From a checkpoint of a small image flow-matching model.
Model: 6.7M parameters, 48-pixel images.
Training: soap at rate 0.0016, 22300 steps.
Rows from block 2 of a small image flow-matching model, named by matrix and row number. Rows with one number belong to one neuron. Each number is 128 + 24 x the weight over its row's rms, rounded and kept within 0 to 255. All counts start at 0. After the name is the row's rms in percent of the matrix's.
After each neuron's rows are labels from the 100 images, of 14976 (inputs lightly noised), where the neuron reaches its highest value: "responds to" is what is common among them; "colour at peak" is the nearest of a few named colours to the mean colour under the peak. Only what is clearly more common there than usual is listed. The data: telescope images of galaxies (Galaxy Zoo DECaLS). In brackets: how many of the 100.
# fc1: MLP up (model.blocks.2.mlp.fc1.weight, 1024x256), inputs 128-255
# fc2: MLP down (model.blocks.2.mlp.fc2.weight, 256x1024, transposed), outputs 128-255

fc1.370 087 [139 146 142 149 158 115 212 123  83 103 107 142 124 141 128 116 137 115 101 153 142 148 157 159  88 114 153 106 115 123  83 130  77 173 102 181 143 149 156 124 121  93 144 140 136 173 172 137 118 133  74 123 151 158 102  94 121 167 106 117 119 141 171 168 160 133 140 117 126 129 144 146 111 110 129 183  93  96 122 137 133 110 124 114 137 153 157 116 106 156 139 117 156 164 153  93 113  87 103 113 159 143  65 158 114 124 115 118 131 165 108 161 119 126 119 139 122 139 150  83 139 154 136 146 151 115 146 102]
fc2.370 090 [165 110 135 124 114 123 103  89 156 118 116 110 128  98 138 127 110 135 127 131 156  94 174 127 133 145 111 115 144 131 127 150 145  99 148 133 110 116 153 140 200 135  95 131  82 102 136 156 114 137 125 111 113 119 133 144 139 124 153 112 120 113 119  90 100 166  93 131  93 126 151 149 123 115  86 150 145 147 112  62  87 130 143 114 118 166 131 145 130 115 148 124  83 126  85 123 171 155 149 127 126 138 157 132 112 170  92 140 161 115 137 132 144 134 117 176 123 120  96 121  96  80 122 103  81 173 106 131]
responds to: edge-on disk: no (79); shape: featured or disk (79); spiral arms: yes (69)
colour at peak: grey (91)

fc1.127 083 [170 124 120  92 102 137 159 143  95 118 106 109 125 151 131  70 120 100  96 154 142  96 120 141 117 147 131  72 164 174 149 146 152 142 138 143 150 166 119 127  99 121 145 146 139 104 107 152  91 173 131 140 129 164 138 117 135 140 135 148 162 137 135  96 168 143 116 126 130 125 122 141 159 115 134 157 156 143  94 173 104 140 128 124 167 131 141 157 136 139 110 116  95 144 148 173  72 168 110 172 150 167 139 137 113 154 129 148 148 148 153 162 123 127 125 115 161 148 171 166 115 119 140  97 161 100 142 145]
fc2.127 113 [125 155 108 156  98 164 125 172 134 132 156 106 111  86  90 156 113 167 113 121 119 149 128  62 149  94 141 166 120 100 166  67  99 102  96 133 146 128 108 123 131 164 121 102 133 179 107 124 156 129 140 120 128 108  96 122  90 126 116 133 128 114 118 150 122  94 149 118 127 127 157 104  99 117 132 112  77 106 140  92 136 119 119 127 132 134  76  97 157 116 125 144 163 107 110 110 142 115 131 105 124  86 119 117  85 122 139  76 113  81 111  96 111 130 133 159 102 128 100 145 135 120 131 130 114 128 141 125]
responds to: roundness: cigar-shaped (35)
colour at peak: brown (86)

fc1.544 104 [102 177 136 119 143 108  97 107 114 116  97 101 141 176 159 107 156 144 104 131 159 130 130 145 130 147 101 110 164 193 116 114 151 111 140 166 125 119 127 171  99 139  97 116 114 130  94 118 124 137 148 169 124 108 120 123 157 100 137 115 130 159 110 131 169 123 115 134 123 121 131 157 134 121 102  93 156 102 106 204 100 107 152  98 127 117 122 105 115 130 152  92 146 163 140 123  82 137 117 162 124 125 147 137 154 104 112 127 180 142 147 136 139 102 115 156 114 115  99 132  92  74 101 149 108 140 133 135]
fc2.544 107 [129 149 137 144 116 161 104  97 103 165 135 121 130 134 175 102 158  74 134 118 108 157 130 121  84 125 109 123 100 154 127 160 123 163 139  99 102 133 149 138 152 111 139 100 165 144 149 122 158 148 125  84 122 151 116 136 106 130 121 110 110 134 100 163 145 159 131 119 153 126 108 143  92 154 101 170 133 113  89  86 108 162 118 163  78 122 159 177 128 103 116 108 124 136 161 112 138 128 142  97 134 151 124 161 122 104 170 155 116 133 155 157  80  93 152 146 149 105 156 118  90 133 119 135 175 146 136 116]
responds to: roundness: cigar-shaped (37); edge-on disk: yes (29)
colour at peak: brown (82)

fc1.272 092 [ 83 164 141 124 149 145 145 123 132 146 144 159 136 162 141 113 163 115 148 127 104  90 165 125 122 134 132 119  49 150 102 154 143 107 117 112 171 125 106 131 118 164 112 125 134 134 100 138 127 137 129 188 109 107  95  93 130 160  95 127  90 147 104 114  87 121  86 140 130 132 140 103 110 130 118 103 133 121  91 133 130 141 108 139 137 119 158  99 177 112 179 131 102 113 145 165 125 121 162 165 151 141 142 118 121 143 107 108 143 111 140 113  96 155 129 159 159 122 133 118  97 138 149 122 135 112 131 157]
fc2.272 098 [154 121 118 144 141 121 100  83 128 131 135 148 127 135 171 125  77 128 130 125 129 182 114 106 143  67 144 121 159 110 137 150 136 118 150 144  74 114 149 114 162 114 113 146 101 136 127 108 148 127 134 129 122 153 172 134 146 106 146 139 149 114 136 148 110 133 137 119 104 133 119 117 169 134  95 128  99 134 149 125 149 114 159 133 127 146 119 120 143 122 136 149 156 146  94 107 135  81  94  99 108 105 119 120  86 172 155 141 129 135 116 148 130 124 122 123  99 149 131 182 115 133 153 131  85 199 141  77]
responds to: shape: featured or disk (60); edge-on disk: no (59); spiral arms: yes (51)
colour at peak: grey (33)

fc1.91 099 [112 174 141 130 132 136 129 121 113  91 120 143 156 149 123 163 138 100 120 148 138 143 108 165 147 164 121 115 104 131 144 110 158 177 143  97 124 133 128 115 159  71 144 148 100 112 112 136 119 112 133 142 129 116 137 113 136 135 147 129 119 128 128  88 145 122 169 113  83 201 107 108 143 154 114 187 132  75 108 141  96 110 134  94 133 122 144 129 132 158  86 125  81 138 138 116 130  70 105 149 159 127 134 154 155 141 136  96 142 127 122 117  93 133 114 166 136 147 143 133 104 174 148 113  67 157 124 153]
fc2.91 079 [160 157 108 127 113 126 156  99  95 121 107 124 112 121 111  92 145 169 139 129 115 134 116 114 105 124 143 151 145 157 125 121 164 110 170 155 157 111 132  85 112 165 141 113 126 117 138 140 160 130 100 105 100  85 123 152 151 129 133 153 134 134 115 127 115 172 148 159 103  72 139 160 146  85 178 119 121 126 164 167 195 115  99 170 121 173  96 110  78 136 125 113 141 110 111 125 121 105 143 129 126 144 112  86 101 135 102 135 129 132 133 108 137 171 132 151 153 124 109 105 127 109 171 140 155  82 155  88]
responds to: edge-on disk: yes (27)
colour at peak: brown (67); grey (33)

fc1.472 090 [146 141 134 115 150  91 159 108 140 122 108 153 159 149 128 110 115 157  86 138 124 114 150 138 105 110 158 104 115  84 107  89 120  95  86 147 120 155 147 112 126  97  90 165 121 115 113 127 118 120 112  82 120  99 121  89  99 169 133 128 113 141 171 140 150 104 122 108 101 134 109 133 100 101 146 134 114 108 147 116  94 148 119 123 142  88 133 147 128 138 138 104 135 144 131 101 124 118 106  83 127 155 122 104 136 102 155 136 101 185 106 118 116 120 140 119 128 110 132 133 103 106 116 113 121 109 107 112]
fc2.472 115 [133  84 144 117 128 132  89  90 118 149 130 100 101  92 102 136 119  94 109 133 114 115 153 109 163 163  78 143 127 191 147 131 153 139 162 101 123 101 125 148 128 141 146 105 152 102 153 139  97 103 127 154  68 137 139 136 142 119 129 138  75 111  82  97 116 154 112 124 102 124 137 138 152 138  78 142 146 161  75 106 119 127 152 159 129 179 138 125 121 104 114 101  87 150 139 169 152 134 147 134  93 107 133 130 119 152 119 138 161  77 133 122 142 114 110 103 126 152 118  92 157 101 131 152 126 125  90 120]
responds to: shape: featured or disk (67); edge-on disk: no (63); spiral arms: yes (50)
colour at peak: brown (59); grey (31)

fc1.571 113 [130 118 112 128 159  75 145 106 106 132  71 133 117 138 160  93 151 148 145 101 109 158  96 113 115 118 157  91 155 111 119 145 149 120 129 127 112 133 122 175 125 116 129 128  98 145 117 146 157 155 118 126 118 136 122 152 101 139 138  59 128 131 139 144 144 176 145 158 180  92 115 126 110 118  93  84 124 143 127  84 160 101 120 150  62 156 104 128 127 144 181  90 185 165 117 133  83 109 102 122 114 142 134 131 111 140  98 112  96  96 138 115 122 127 149 141 104 118 131 118 116 158 109 151 144 143 130 104]
fc2.571 100 [ 97 137 134  88 146 136 130 129 122 140  88 122 158 129 149 135 120 106 124 174 126 141 113 124 137 121 161 106  49 145 168  94 141 122 137 145 116  96 136 122 131 140 115 103 113 107 114 125 104 150  97 124 143 153 123 148 152 133 151 123 125 109 130 150 109 161  97 117 111 166 102 180 157 104 154 146 134 141 136 129 161 119 141 132 166 155 106  76 126 140 145 118 113 123 119 161 127  93 163 149 126 132 119 158 140 145 141 147 147 162 103 170 155 141  98 141 125 158 138 139  98 125 133 131 134 141 210 139]
responds to: roundness: round (43)
colour at peak: brown (77)

fc1.316 099 [148 147 160 127  58 140 164 148 116 120 152 171 164 146 137 100 121 108 126 118 145 164 122 142  88 119 137 155 115 161 112 109 127 114 116 156 120 135 115 132 121 123 111 106 129 101 158 109 113 164 117 142 150 137 136  92 119 114 117 148 131 144 143 170 162 142 105  89  83 141 116 164 111 134 151  92 109 115 144 145 152 118 153  88 106 192 103 139 116 133 147 133 125 127  74  83 112 132  88 118 114 107 145 142 101 134 133 112 122 136 121 153 124 149 105 142 148  81 132 109 106 145 151 125 124 158 151  95]
fc2.316 136 [ 89 118 113 108 124  85 114 128 126  94 106  85 140 134 127 113 128 159 166 140 132 127 132  98 151 176 152 161 124 113 159 117 137 113 151 117 141 130 136 134 134 130 128 152 159  71 107 148 152 141 152 125 154 127 161 137 152  81 141 136 147 161 145  73  96 111 130 131 138 164 124 129 140 138 110 103  98 123 101 124 142 123 101 141 109 101 145 143 104 128 135 120  85 130 116 179 117 149 190 135 111 141 140 104  92 120 118  96 131 122 125  99 128 122 123 131 143 128  93 112 142 127 185 117 166 118 123 139]
responds to: roundness: round (48)
colour at peak: grey (89)

fc1.514 096 [134 110 165 136 163 164 139 126  92 181  81 169 153 102 145 124 152 132 141 113  85 187 158 105 141 172 106 121 124 121 125 150 146 118 113 148 141 115 144  98 137 154 139 118  91 155 164 118 173 152 136 141 107 149 143 177 107 116 135 118 134 143 166 126 133 164 149  91 145  98 132 146 113 122 127  64 130 112 132 107 108  98 115 113 139 137 111 148 138 120 179 148 126 107 109 197 106 148 129 118 101 134 117 134 111 155 119  86 126  68 146 103 119 159 121 121 123 119 127 145 102 118 134 155 139 142 107 129]
fc2.514 096 [157 125 118 143  82 108 116 121 158  94 161  85  93  96 134 133 111 115  92 107 153  79 120 141 166 141 116 169 141 129 156  84 143 141 143 109 154 131 117 158 114 112 146 103 147  94  95 141  77  81 111 117 157 139 118 104 131 107 114 142 121 111 121 156 132 118 119 102  92 142 131 134 112 114 138 179 153 147 136 138 131 134 108 114  74 131 107  72 155 130  57 145 137 160 142  83 110 106 115 136 147 123 145 117 114  97 134 150 120 144 103 134 137 115  78 151 184 127 125  90 142 109 161 109 125 171 143 146]
responds to: roundness: round (45)
colour at peak: brown (68)

fc1.181 106 [135 155 126 165 183 153 203 127 138 159 162 122  99 136 134 150 171 123 130 129 112 124 145 169 137 123 120 142 137  78 168 130 149  97 116 136 173 110 119 127 153 150 122 125 163 120 144 158 135 130 133 142  92 121 141 112 166 122  89 115  94 121 146 156 103 114  74 124 146 130 143 121 115 111 113 132 145 111 136 108 116 146 128 112 108 113 125  88 110 100 143 122 170 131 106 137 115 131 120 139 131 131 176 106  90 182 154 144 127 116 127 133 129 104 124  74  84 132 139 138  99  83 117 116 159 105 110 131]
fc2.181 104 [127 106 139 141 155 141  85 144 122  88 140 141 130 111 146 155  91 128 114  93 137 104 117 122 143 122 119 130 126 151 157 145 127 129 136 124  67  90 122 162 126 162 105 133  98 143 151 150 113 161 156 111 165 131 108 147 103 170 133 127 147 149 107 129 143 152 112  77  86 174 151 118 134  88 137 112  98 157 106 109 143 110 188 139 117 106 114 152 116 115 114 123  88  92 156 138 106 150 104 138 115 104  87 128 106 148 114 115  98 142 113 119 163 124 117 146 154  84 136 149 171 145 135 162 162 129  98 141]
responds to: roundness: round (64)
colour at peak: grey (89)

fc1.583 093 [180 127 125 142 104 117 113 141 162 117  96 165 158 131 156 152 116 140 134 109 102 109 105 114 148 105 106 121 177 148 120 116 139 163 161 100  97 125 122 100 119 107 172 138 124 143 176 135  88 128 129 115  85 116 145 130 154 122 173  95 130 114 122 110 114 137 134 109 130 118 131 103 116 148 128 191 126 181 178 101 159 131 170 109 105 106  92 140 131 149 167 159  97 120 106 114 141 108 132 101 122 124 101 110 114 114 189 122 120 114 111 127 105 124 161 143 190 142  94 111 117 100 124 185 157 105 124 105]
fc2.583 113 [115 143 110 106 145 167 146 124 120 172 134 125  86 136 101 120 147 131  99 143 145 130 136 136 101 139 146 153  73 101 131 131 128  93 114 155 157 139 122 149 117 167 106  95 107 112  90 119 130 128 126 103 144 123 113 102 105 150 100 130 118 157 146 137 134 120 135 175 141 144 109 142 148 139 110  50 125  97 106 169  79 131 104 164 173 165 146 132 113 106  72  76 127 134 159 132 102 127 139 132 116 130 155 144 150 133 104 149 134 150 138 119 168 130 107  99 105 121 168 127 148 117 115  82 104 133 129 144]
responds to: roundness: round (41)
colour at peak: brown (53)

fc1.657 133 [149 117 154 111 137 149 140 142 156 107 127 114 111 117 118 127 123 111 123 104 131 132 100 161 135 159 167 156 157 106 152  90 159 129 104 109 132 148 142 143 136 140 132 137 129 154 139 144 204 135 170 156 116 170 180 115 115 128 102 118 131 112 168  88  91 118  80 132 122 142 118 117 143 142 104 135 125 144 120 116  88  80 108 154 109 110 123 122 117 113 120 109 169  84 114 125 140 138  77  98 115 120 130 141  86 143 155 107 150 122 119 137 112  88 111  86 133 120 168 142 117 149 158 123 158 125 133 142]
fc2.657 140 [ 83 159 156 165 116 137 134 102 164 105 127 118 122 150 106 118 113  99 142 136 178  91 154 124 134 163 147 113 154 132 159 142 116 133 113 136  94 138 137 137 116 153 142 164 112 169 144 102 101 138 118 109 126 129 152  96  96 129 115 133 120 173 131 134 191 130 125 110 132 125 167 139 110 128 113 167  91 135  88  94  92 144 170 111 150 138 105 162 125 146 110 138 105 126 131 102 110 112 118 164 113  73 101 103 161 141 116 116 111 155 150 151 142 125 128 115 138 106 129 172 144  98 127 141 142  92 107 129]
responds to: roundness: round (63)
colour at peak: grey (62); brown (38)

fc1.168 114 [143 122 155  87 119 127 163  92 104 100 122 109 118 129 158 100 149 172 127 105 158 100 133 112 122 144 132 143 137 153 115  95  89 133  85 127  88 120  96 170 136 154 128 122 159 139  89 110 125 158 139 152 112 131 102 110 116 118 117 150 117 121 100 143 118 146 124 143 121 180 107 152  84 107 140 171  97 143 110 161 157 113  96 112 145 173 117 131 119 157 167 137 139 125 106 129 118  99 158  90 154 163  95 144 120 107 127  95 130 112 105 113 133 164 123 118 132 134 129 107 101 134 133 165 129 110 124 107]
fc2.168 090 [149 133 102 106 127  98 139 116 148 113 110 110 122 132 139 116 146 141 127 148 133 141 116 122 137 137 155 110 136 127 135 142 130 135 108 113 130  91  90 122  81 102 165 113 174 100 120 122 159 158 136 139  92 152 113 151 152 161 122  78 100 188 140 104 134 102 135 147 135 143 117 144 156 139  85 119  75  96 140 172 182 124 164 160 131 154 158  99 102 176 139  89 103  95 144 172 138 141 115 118  98 175 109 146  95 111 117  99 129 136  92 106 163 109  92 133 152 109 173  79 111  97 154 148 162 141 117 125]
responds to: edge-on disk: no (51); spiral arms: yes (45)
colour at peak: brown (64)

fc1.736 101 [117 134 124 145 143 103 117 115  94 145  77 104 134 103 186 154 120 154 166 153 168 122 107 118 160 133 167 137 134 149 138 154 142 134  97 147 162 166 175 146 138 152 120 163 112  92 123 127 130 103 137 167 135  72 123 158 122 132 131 126 134 145 144 114 122 145 148 171 114 175 109 143 102 104 138 161 166 160 152 146 154 150 128 149 148 148 121 138 120 127 114 113 119 106 133 133 141 132 106 106 158 111 108 161 133 132 141 136 120 111  79 115 107 124 154 159 122 155  94 148 100  90  89 111 147 157 128 169]
fc2.736 102 [117 129 142 121 125  87  93 129 118  83 105 138 108 102 115 170 110 145 126 127 133 116 112 127 124 122 155 107 142  82 116 133  94 142 118 121  94 161 131 141 111  90 163  97 107  85 143 129 135  82 126 116 151 103 125 121 111  88 143 112 124 118 140  82 128  90 113 102 159  78 124 119 117 149 115  95 145 117 133 122 137  88 135  79 196  90  86 155  86 114 142 129 139  99 130 106 129 125 106 147 184 113 148  95 160 119  89 122  96 142 117 155 165 131 137 115 165 125 132 176  83 147 122 113 167 185  94 144]
responds to: roundness: cigar-shaped (37); edge-on disk: yes (28)
colour at peak: grey (80)

fc1.320 088 [100 148 127 124 155 116 149 133 153 113 109 149 104 142  91 124 115 100 158 113  98  86 146 129 153 137 162 146 124 101 118 171 131 141 145 123 151 120 138 132 128 155 148  81 146 171 124 113 124 147  86 143 115 104 106 126 120 150 136 111 134 194  97 165 101 120  85 112 118 136 122  96 121 153 139 168 119 113 106 150 143 154 166 139 137 124 147 130 107 118 137 136 109 143  95  99 129  80 139 142 139 127 135 140 173 150 116  99 182 118 123 109 136  95 132 114 128 174 104 131 158 170 138 107 126 113 128 139]
fc2.320 079 [164 153  95 102 123 163 145 112 145 163 104 115 132 108 148 108 155 154 135 122 117 157 140 133 111 102 131  93 169 111 135 114 129 129 147 167 143 120 142 113 111 132 132 128 149 110  88 141 114  99 126 119 144 140 119 109 110 116 137  95 131 122  97 156 109 106 153 131 121 108 172 125  95 140 128 135 146 113 153  94 133 140 150 173 103 124 110 165 132 165 129 153 174 165 132 144 118 113 162  58 126 144 138  88 125  87 150 118 172 104 155 138 142 117 138 105 105 157  95 147  76 118 150 105 158 158  94 127]
responds to: shape: featured or disk (86); edge-on disk: no (83); spiral winding: tight (45)
colour at peak: grey (82)

fc1.145 096 [111 138 157 123 145  99 163 161 171 109 157 135 107 122 173 148 178 111 118 106 126 137 137 127 122 141 141 155 158 137 107 132 145 103 145 120 102 177 122 151  78 145 145 131 162 100 128 150 150 142 134 123 154 107 129 133 187 160 170 105 114 159 144 106  79 129 169 126 132 142  87 101 158 130 132 124 141 123 149 117 161 125 160 121 128 129 166 105 102 128 148 143 181 112 117 125 123 128 142 112 147 122 109 177 139 119 158 161 125 142 110 173 121 152 122  92  94  97 116 115 129 114 181 140 107 101 152 150]
fc2.145 086 [104 129 111 125 128 145 136 166 114 124 111 107 148 140 115  95  88 182 159 142 111 118 138 148 156  97  97 131 131 122 107  99 151 123 106 148 167 110 116  89 204 141 108 124  92 140 101 108 101 129 110 125 119 140 143 116  88 131 107 164 148 161 142 137 147 122  97 168 119 132 180 128  81 148 127 109  95 160  80 147 133 121 106 135 131 131 117 167 137 143  99 115  74 123 129 132 170 155  92 142  95 159 129 108 100 112 142 133 127  87 144 118 131 137 116 183 185 181 118 133 127 121 114 121 163 133 181 112]
responds to: roundness: round (49)
colour at peak: brown (49)

fc1.704 110 [ 90 147  66 150 172 147 152 138  95 130  68 153 122 157 133 122 140 111 105 142 118 103 167 128 142 138 110 115 165 139 156 154 159  80 132 101 108 132 143 129  89 141 122 122 103 129 128 184  89 130 150 149 153 128 159 116  94 141 153 152 157 121 112 112 120 111 102 158 142 115  83  74 157 117 122 140 125 111 128 160 109 106 146  93 132 158 122 170 118 106 141 170 137 123 153 128 125 122 134 136 108 171 136 154 172 142 127 141 194  85 119 112 136 149 184 157 129 131 105 122 105 137 138 127 106 158 108 155]
fc2.704 086 [124 123  99 158  80 134 154 168 129 157 126 124 101 106 131 186 131 128 149 152  92 153 110 128 112 122 159 121  81 129 131 159 114 126 147 163 145  91 148 116 166 130 134  62 156 114 116 156 146 151 152 100 150 110 103 103 136 145 143 142 137 145 110 153 138 139 141 119 129 163 188 160  88 143 128 155  99 122 134 111 141 116 107 134 101 125 136 116 164 141 132 133 131 153 133 124 136  98 122  91 122  73  93 111 124 111 133  99 103 122 161 155 102 192  91 141 142 141 147 116  88 124 130 151 115 120 150 121]
responds to: roundness: cigar-shaped (34); edge-on disk: yes (25)
colour at peak: brown (63)

fc1.440 101 [122 128 156 147 142 117 137 135 126 121 165 104 106  86 111 121 137 176 141 108 121 128 126 128 127 134 133 129 135  86 128 166 130  75 123 116 135 119 134 143 121 124  74 145 128 161 116 126 150 160 144 132 140 127  92 152 102 116 110  86  96 190 145 159 157 102 127 117 128 148 141 130 160 210 161 148 130 137 127  74 143 139 148 138 121  86 156  95 105 132  99 139 148 100  92 161  96 139 128 146 149 136 165 119 127 111 115 103 116  96 122 112 127 146 116 165 140 134 153 134 125 128 146 152 131 151  86 144]
fc2.440 092 [125 127 131 155 145 137 122 125  82 105 136  86 149  81 141 151 150 149 112 107 151 119 146 140 147 130 117 129 112 156 110 107 159  69 166 128 127 134  79 170 146 154  83 173 166 132 115 129 129 135 170 113 145 136 127 120 115 162 154 126 156 107  90 146 134 161 157 148 115 143 140 117 161 138  81 104 170 105 141 124 140 102  95 146 111 108 133 125 132  99 133 141 156 128 102 155 106 126 170  75 113 155 155 127  99  78 126 154 141 159 114 128 121  82 122 158 145  98 143 152 162 133 118 136  73 114 122 102]
responds to: edge-on disk: yes (31)
colour at peak: grey (79)

fc1.505 093 [ 89 147 157 143 184 170 164 112 121 171 117 161 128 149 134 120 136 104 127 107  86  90 130 121  67 127 129 141 108 157 150  99 117  94 111 106 133 146 120 106 113 186  90 155  96 145 117  91 125 110 117 125 146 101 139 126 160 138 153 143  89 143 151 171 105  91  98 100  90 126 152 158 135 117 153 117  93  86 114 114 154 154 132  77 175 133 145 112 138 150 156 136 151 175 101 148 131 131 159 116 128 123 122  78 126 107 159 126 154 132 142 138 123 126 139 133  87 118 177 149 114 165 125 131 132 130 134 109]
fc2.505 075 [113  91 183 141 137 106 154 141 141 137 144 130 142 102 173 104 142 126 152  99  99  79 108  68 121  98 134 105 131 111 130 146 149 141 100 114 100 195 128 122  93 118 119 147 130 145 130 135 108 139 127 115 123 116 102 113 137 131 126 153 129 143 121 117 108 140 125 117 123  91 134 140 101 157 119 114 143 146 144 121 120 128 107 125 150 134 116 155 117 142 137 153 112 152 142 115 139  99  79 170 166 136 155 146 133 176  93 111 114 136 124 139 143  85 170 125 149 113 158 126 128 134  82 140 119 111 139 111]
responds to: shape: featured or disk (63); roundness: cigar-shaped (25)
colour at peak: brown (38)

fc1.399 098 [109 138  93 155  91 137 163  93  92 138 138 133 129 121 137 137 171 147 143 154 171  94 134 127 144 136 128 172 146 103 113 116 154 152 149 143 147 115 131 117 157 147 113 145 107 128 136 164 134 124 133 148 140 118 128 142 184 117 169 134 113 170 153 151 172 132 138 128 139 169 164  63 109 145 152 121 123 151 120 172 139 130 147 126 130 154 121 135 124 145 122 105 100 127 119 136 143 171 126 140 141 124 108 184 126 117 144 124 132 141 118 151 157 110 131 157 111 136 123 137 134 122 152 121 117 196 125 132]
fc2.399 095 [140 139 106 138 128  84 113 144 112 138 137 114 150 127 130 106 139 158  77 154 107 103 118 160 106 123 145 142  93 139 102 135 142 114 169 141  83 120 111 110 158 140 125 105 122 113 154 114 140 130 145 151 177 121 126 126  96  97 141 147 119 146 115 115 122 104  93 111 125 123 127 157 191 152 125 119 124 104 127  89 108 116 151 113 123 159 122 114  90 125 120 116 150  80 145 123 100 135 142 160 124 159 174 116 202 139 126 109 125 126 125 130  74  89 138  94 121 134 156 105  96 128 133 161 136 190  98  98]
responds to: edge-on disk: yes (37); roundness: cigar-shaped (26)
colour at peak: grey (69)

fc1.665 091 [ 76  56  76  95 110 130 109 128 135 156 163 146 139 132 119 125 149  90 155 144 117  90 166 105 119 123 117  92 159 147 109 133 131 156 151 133 151 131 121 138 107 115  96 148  97 103 136 117 103 128 119 129 105 128 170 109  84 169 139  80  96 120 151 123 163 110 135 129 112 101  89 146  82 146  57 143 135 158 122 139 160 135 155 119 157 104 148 134 114 101 128 151 107 150 161 152 113 130 107 164 125 148 132 107 145  77 109 150 144 119 124 102 137 134 115 108 143 141 132 139 120 125 142 143 172 157  94  98]
fc2.665 097 [116 118 110  92 111 159 118 111 123 110 127 115 161 159 122 160 127  96 117 129 111 113 122 112 128 131 112 146 135 134 125 135 107  84 143  91 105 109 141 127 141 167 160 155 131 101 125 131 129 130 113 153 148 111 127 151 135 130 155 161 131 153 116 114 113 115 140 134 121 117 117 170 137  98 149 146 119 122  79 104 100 134 174 118 121 157 121 153 126 165 132  84  92  87 124  91 131 156 167 121 115 110 131 103 155 140 154 134 161 204  95  92 115 156 139 135 115 118 108 152 102 102  92  98 127  93 172 134]
responds to: edge-on disk: yes (26); roundness: cigar-shaped (25)
colour at peak: brown (58); grey (38)

fc1.170 085 [218 213 174 139 141 136 140 141 106 123 147 151 113 110 128 119 141 102  83 137 133 135 139 155  98 117 146 165 123 144 147 139 100 118 102 152 154 124 168 121 145 120 146 119 123 145 152 135  79 126  94 146 131 114 114 137 161  93 141 127 122 142  98 180 133  91 162  96 149 156 134 142 148 150 155 134  98 119 127 147 151 127 127 144 152 109 107 130 118 139 158  99 107 151  99 140 124 119 130 154 153 125 115 139 122 143 129 118 173 119 126 152 124 169 135 129  95 139 118 103 151 147 159 161 149  89 171 105]
fc2.170 091 [139 139 117 173 108 128 115 117 114 156 162 140 171 116 155 128 126 143  93 143 183 116  90 140 176  85 124 142  90 121 104 160 124 118 144 128  91 116 133 156 140 170 124 153 128 154 132 136 102 145 161 112 141 150 131 142 163 121 135 121 134 137 103 116 155 118  91  97 159 134 133 163 103 133 168 141 131 126  88  99 124 111 162 104 130 166 134 153 137 130 149  99 125 119 132 140 138 114 134 118 122 168 173 130 140 169 126 133 102 166 134 124 106 128 150 185 132 152  72 138 143 110  84 141  90 123 150 109]
responds to: shape: featured or disk (86); edge-on disk: no (84); spiral arms: yes (73)
colour at peak: grey (79)

fc1.214 107 [101 145 175 129 107 142 184 106 121 106 103 118 155 123 139 152 164 145 129 105 159 145 126 137 125 139 176 138  80 171  95 124 165 112 149 149 107 135 175 157 121 151  98 132 137 140  83 127 126 137 149 107 116 118 121 124 130 120 139  98 145 163 130 143 133 144 118 126 118 108 125 130  87  98  89 146 125 164 136 147 140 124 151  85 113 118 109  99 103  96 120 120  93 157 109 155 136 113  79 174 140 119 134 202 163 137 153 119 148 146 116 128 131 120 109 122 133  87  72 145 115 145 120 163 168 145 100 121]
fc2.214 103 [136 134 112 123 189 127 137 174 140 174 113 155 131 161 126 157 135 103 126 140 131 112  90 111  99 133 159 102 108 161 127 146 134 149  86 159  85 138 165 112 132 156  96 118 120 118 110 160 135 108  96 124 143 158 114  95 109 155 119 113 131 154 166 184 163 124 119 103 162 156 128 141 131 130 109 109 145 132 111 112 116 161 130 149 122 104 145 170 110  79 123 119 102 151 149 112  99 107  71 120 116 120  74 195 147 130 186 125 130 142  88 140 102 109 169 122 163 106 108 110  63 137 120 109 145 160 111 123]
responds to: edge-on disk: yes (51); roundness: cigar-shaped (40)
colour at peak: grey (59); brown (41)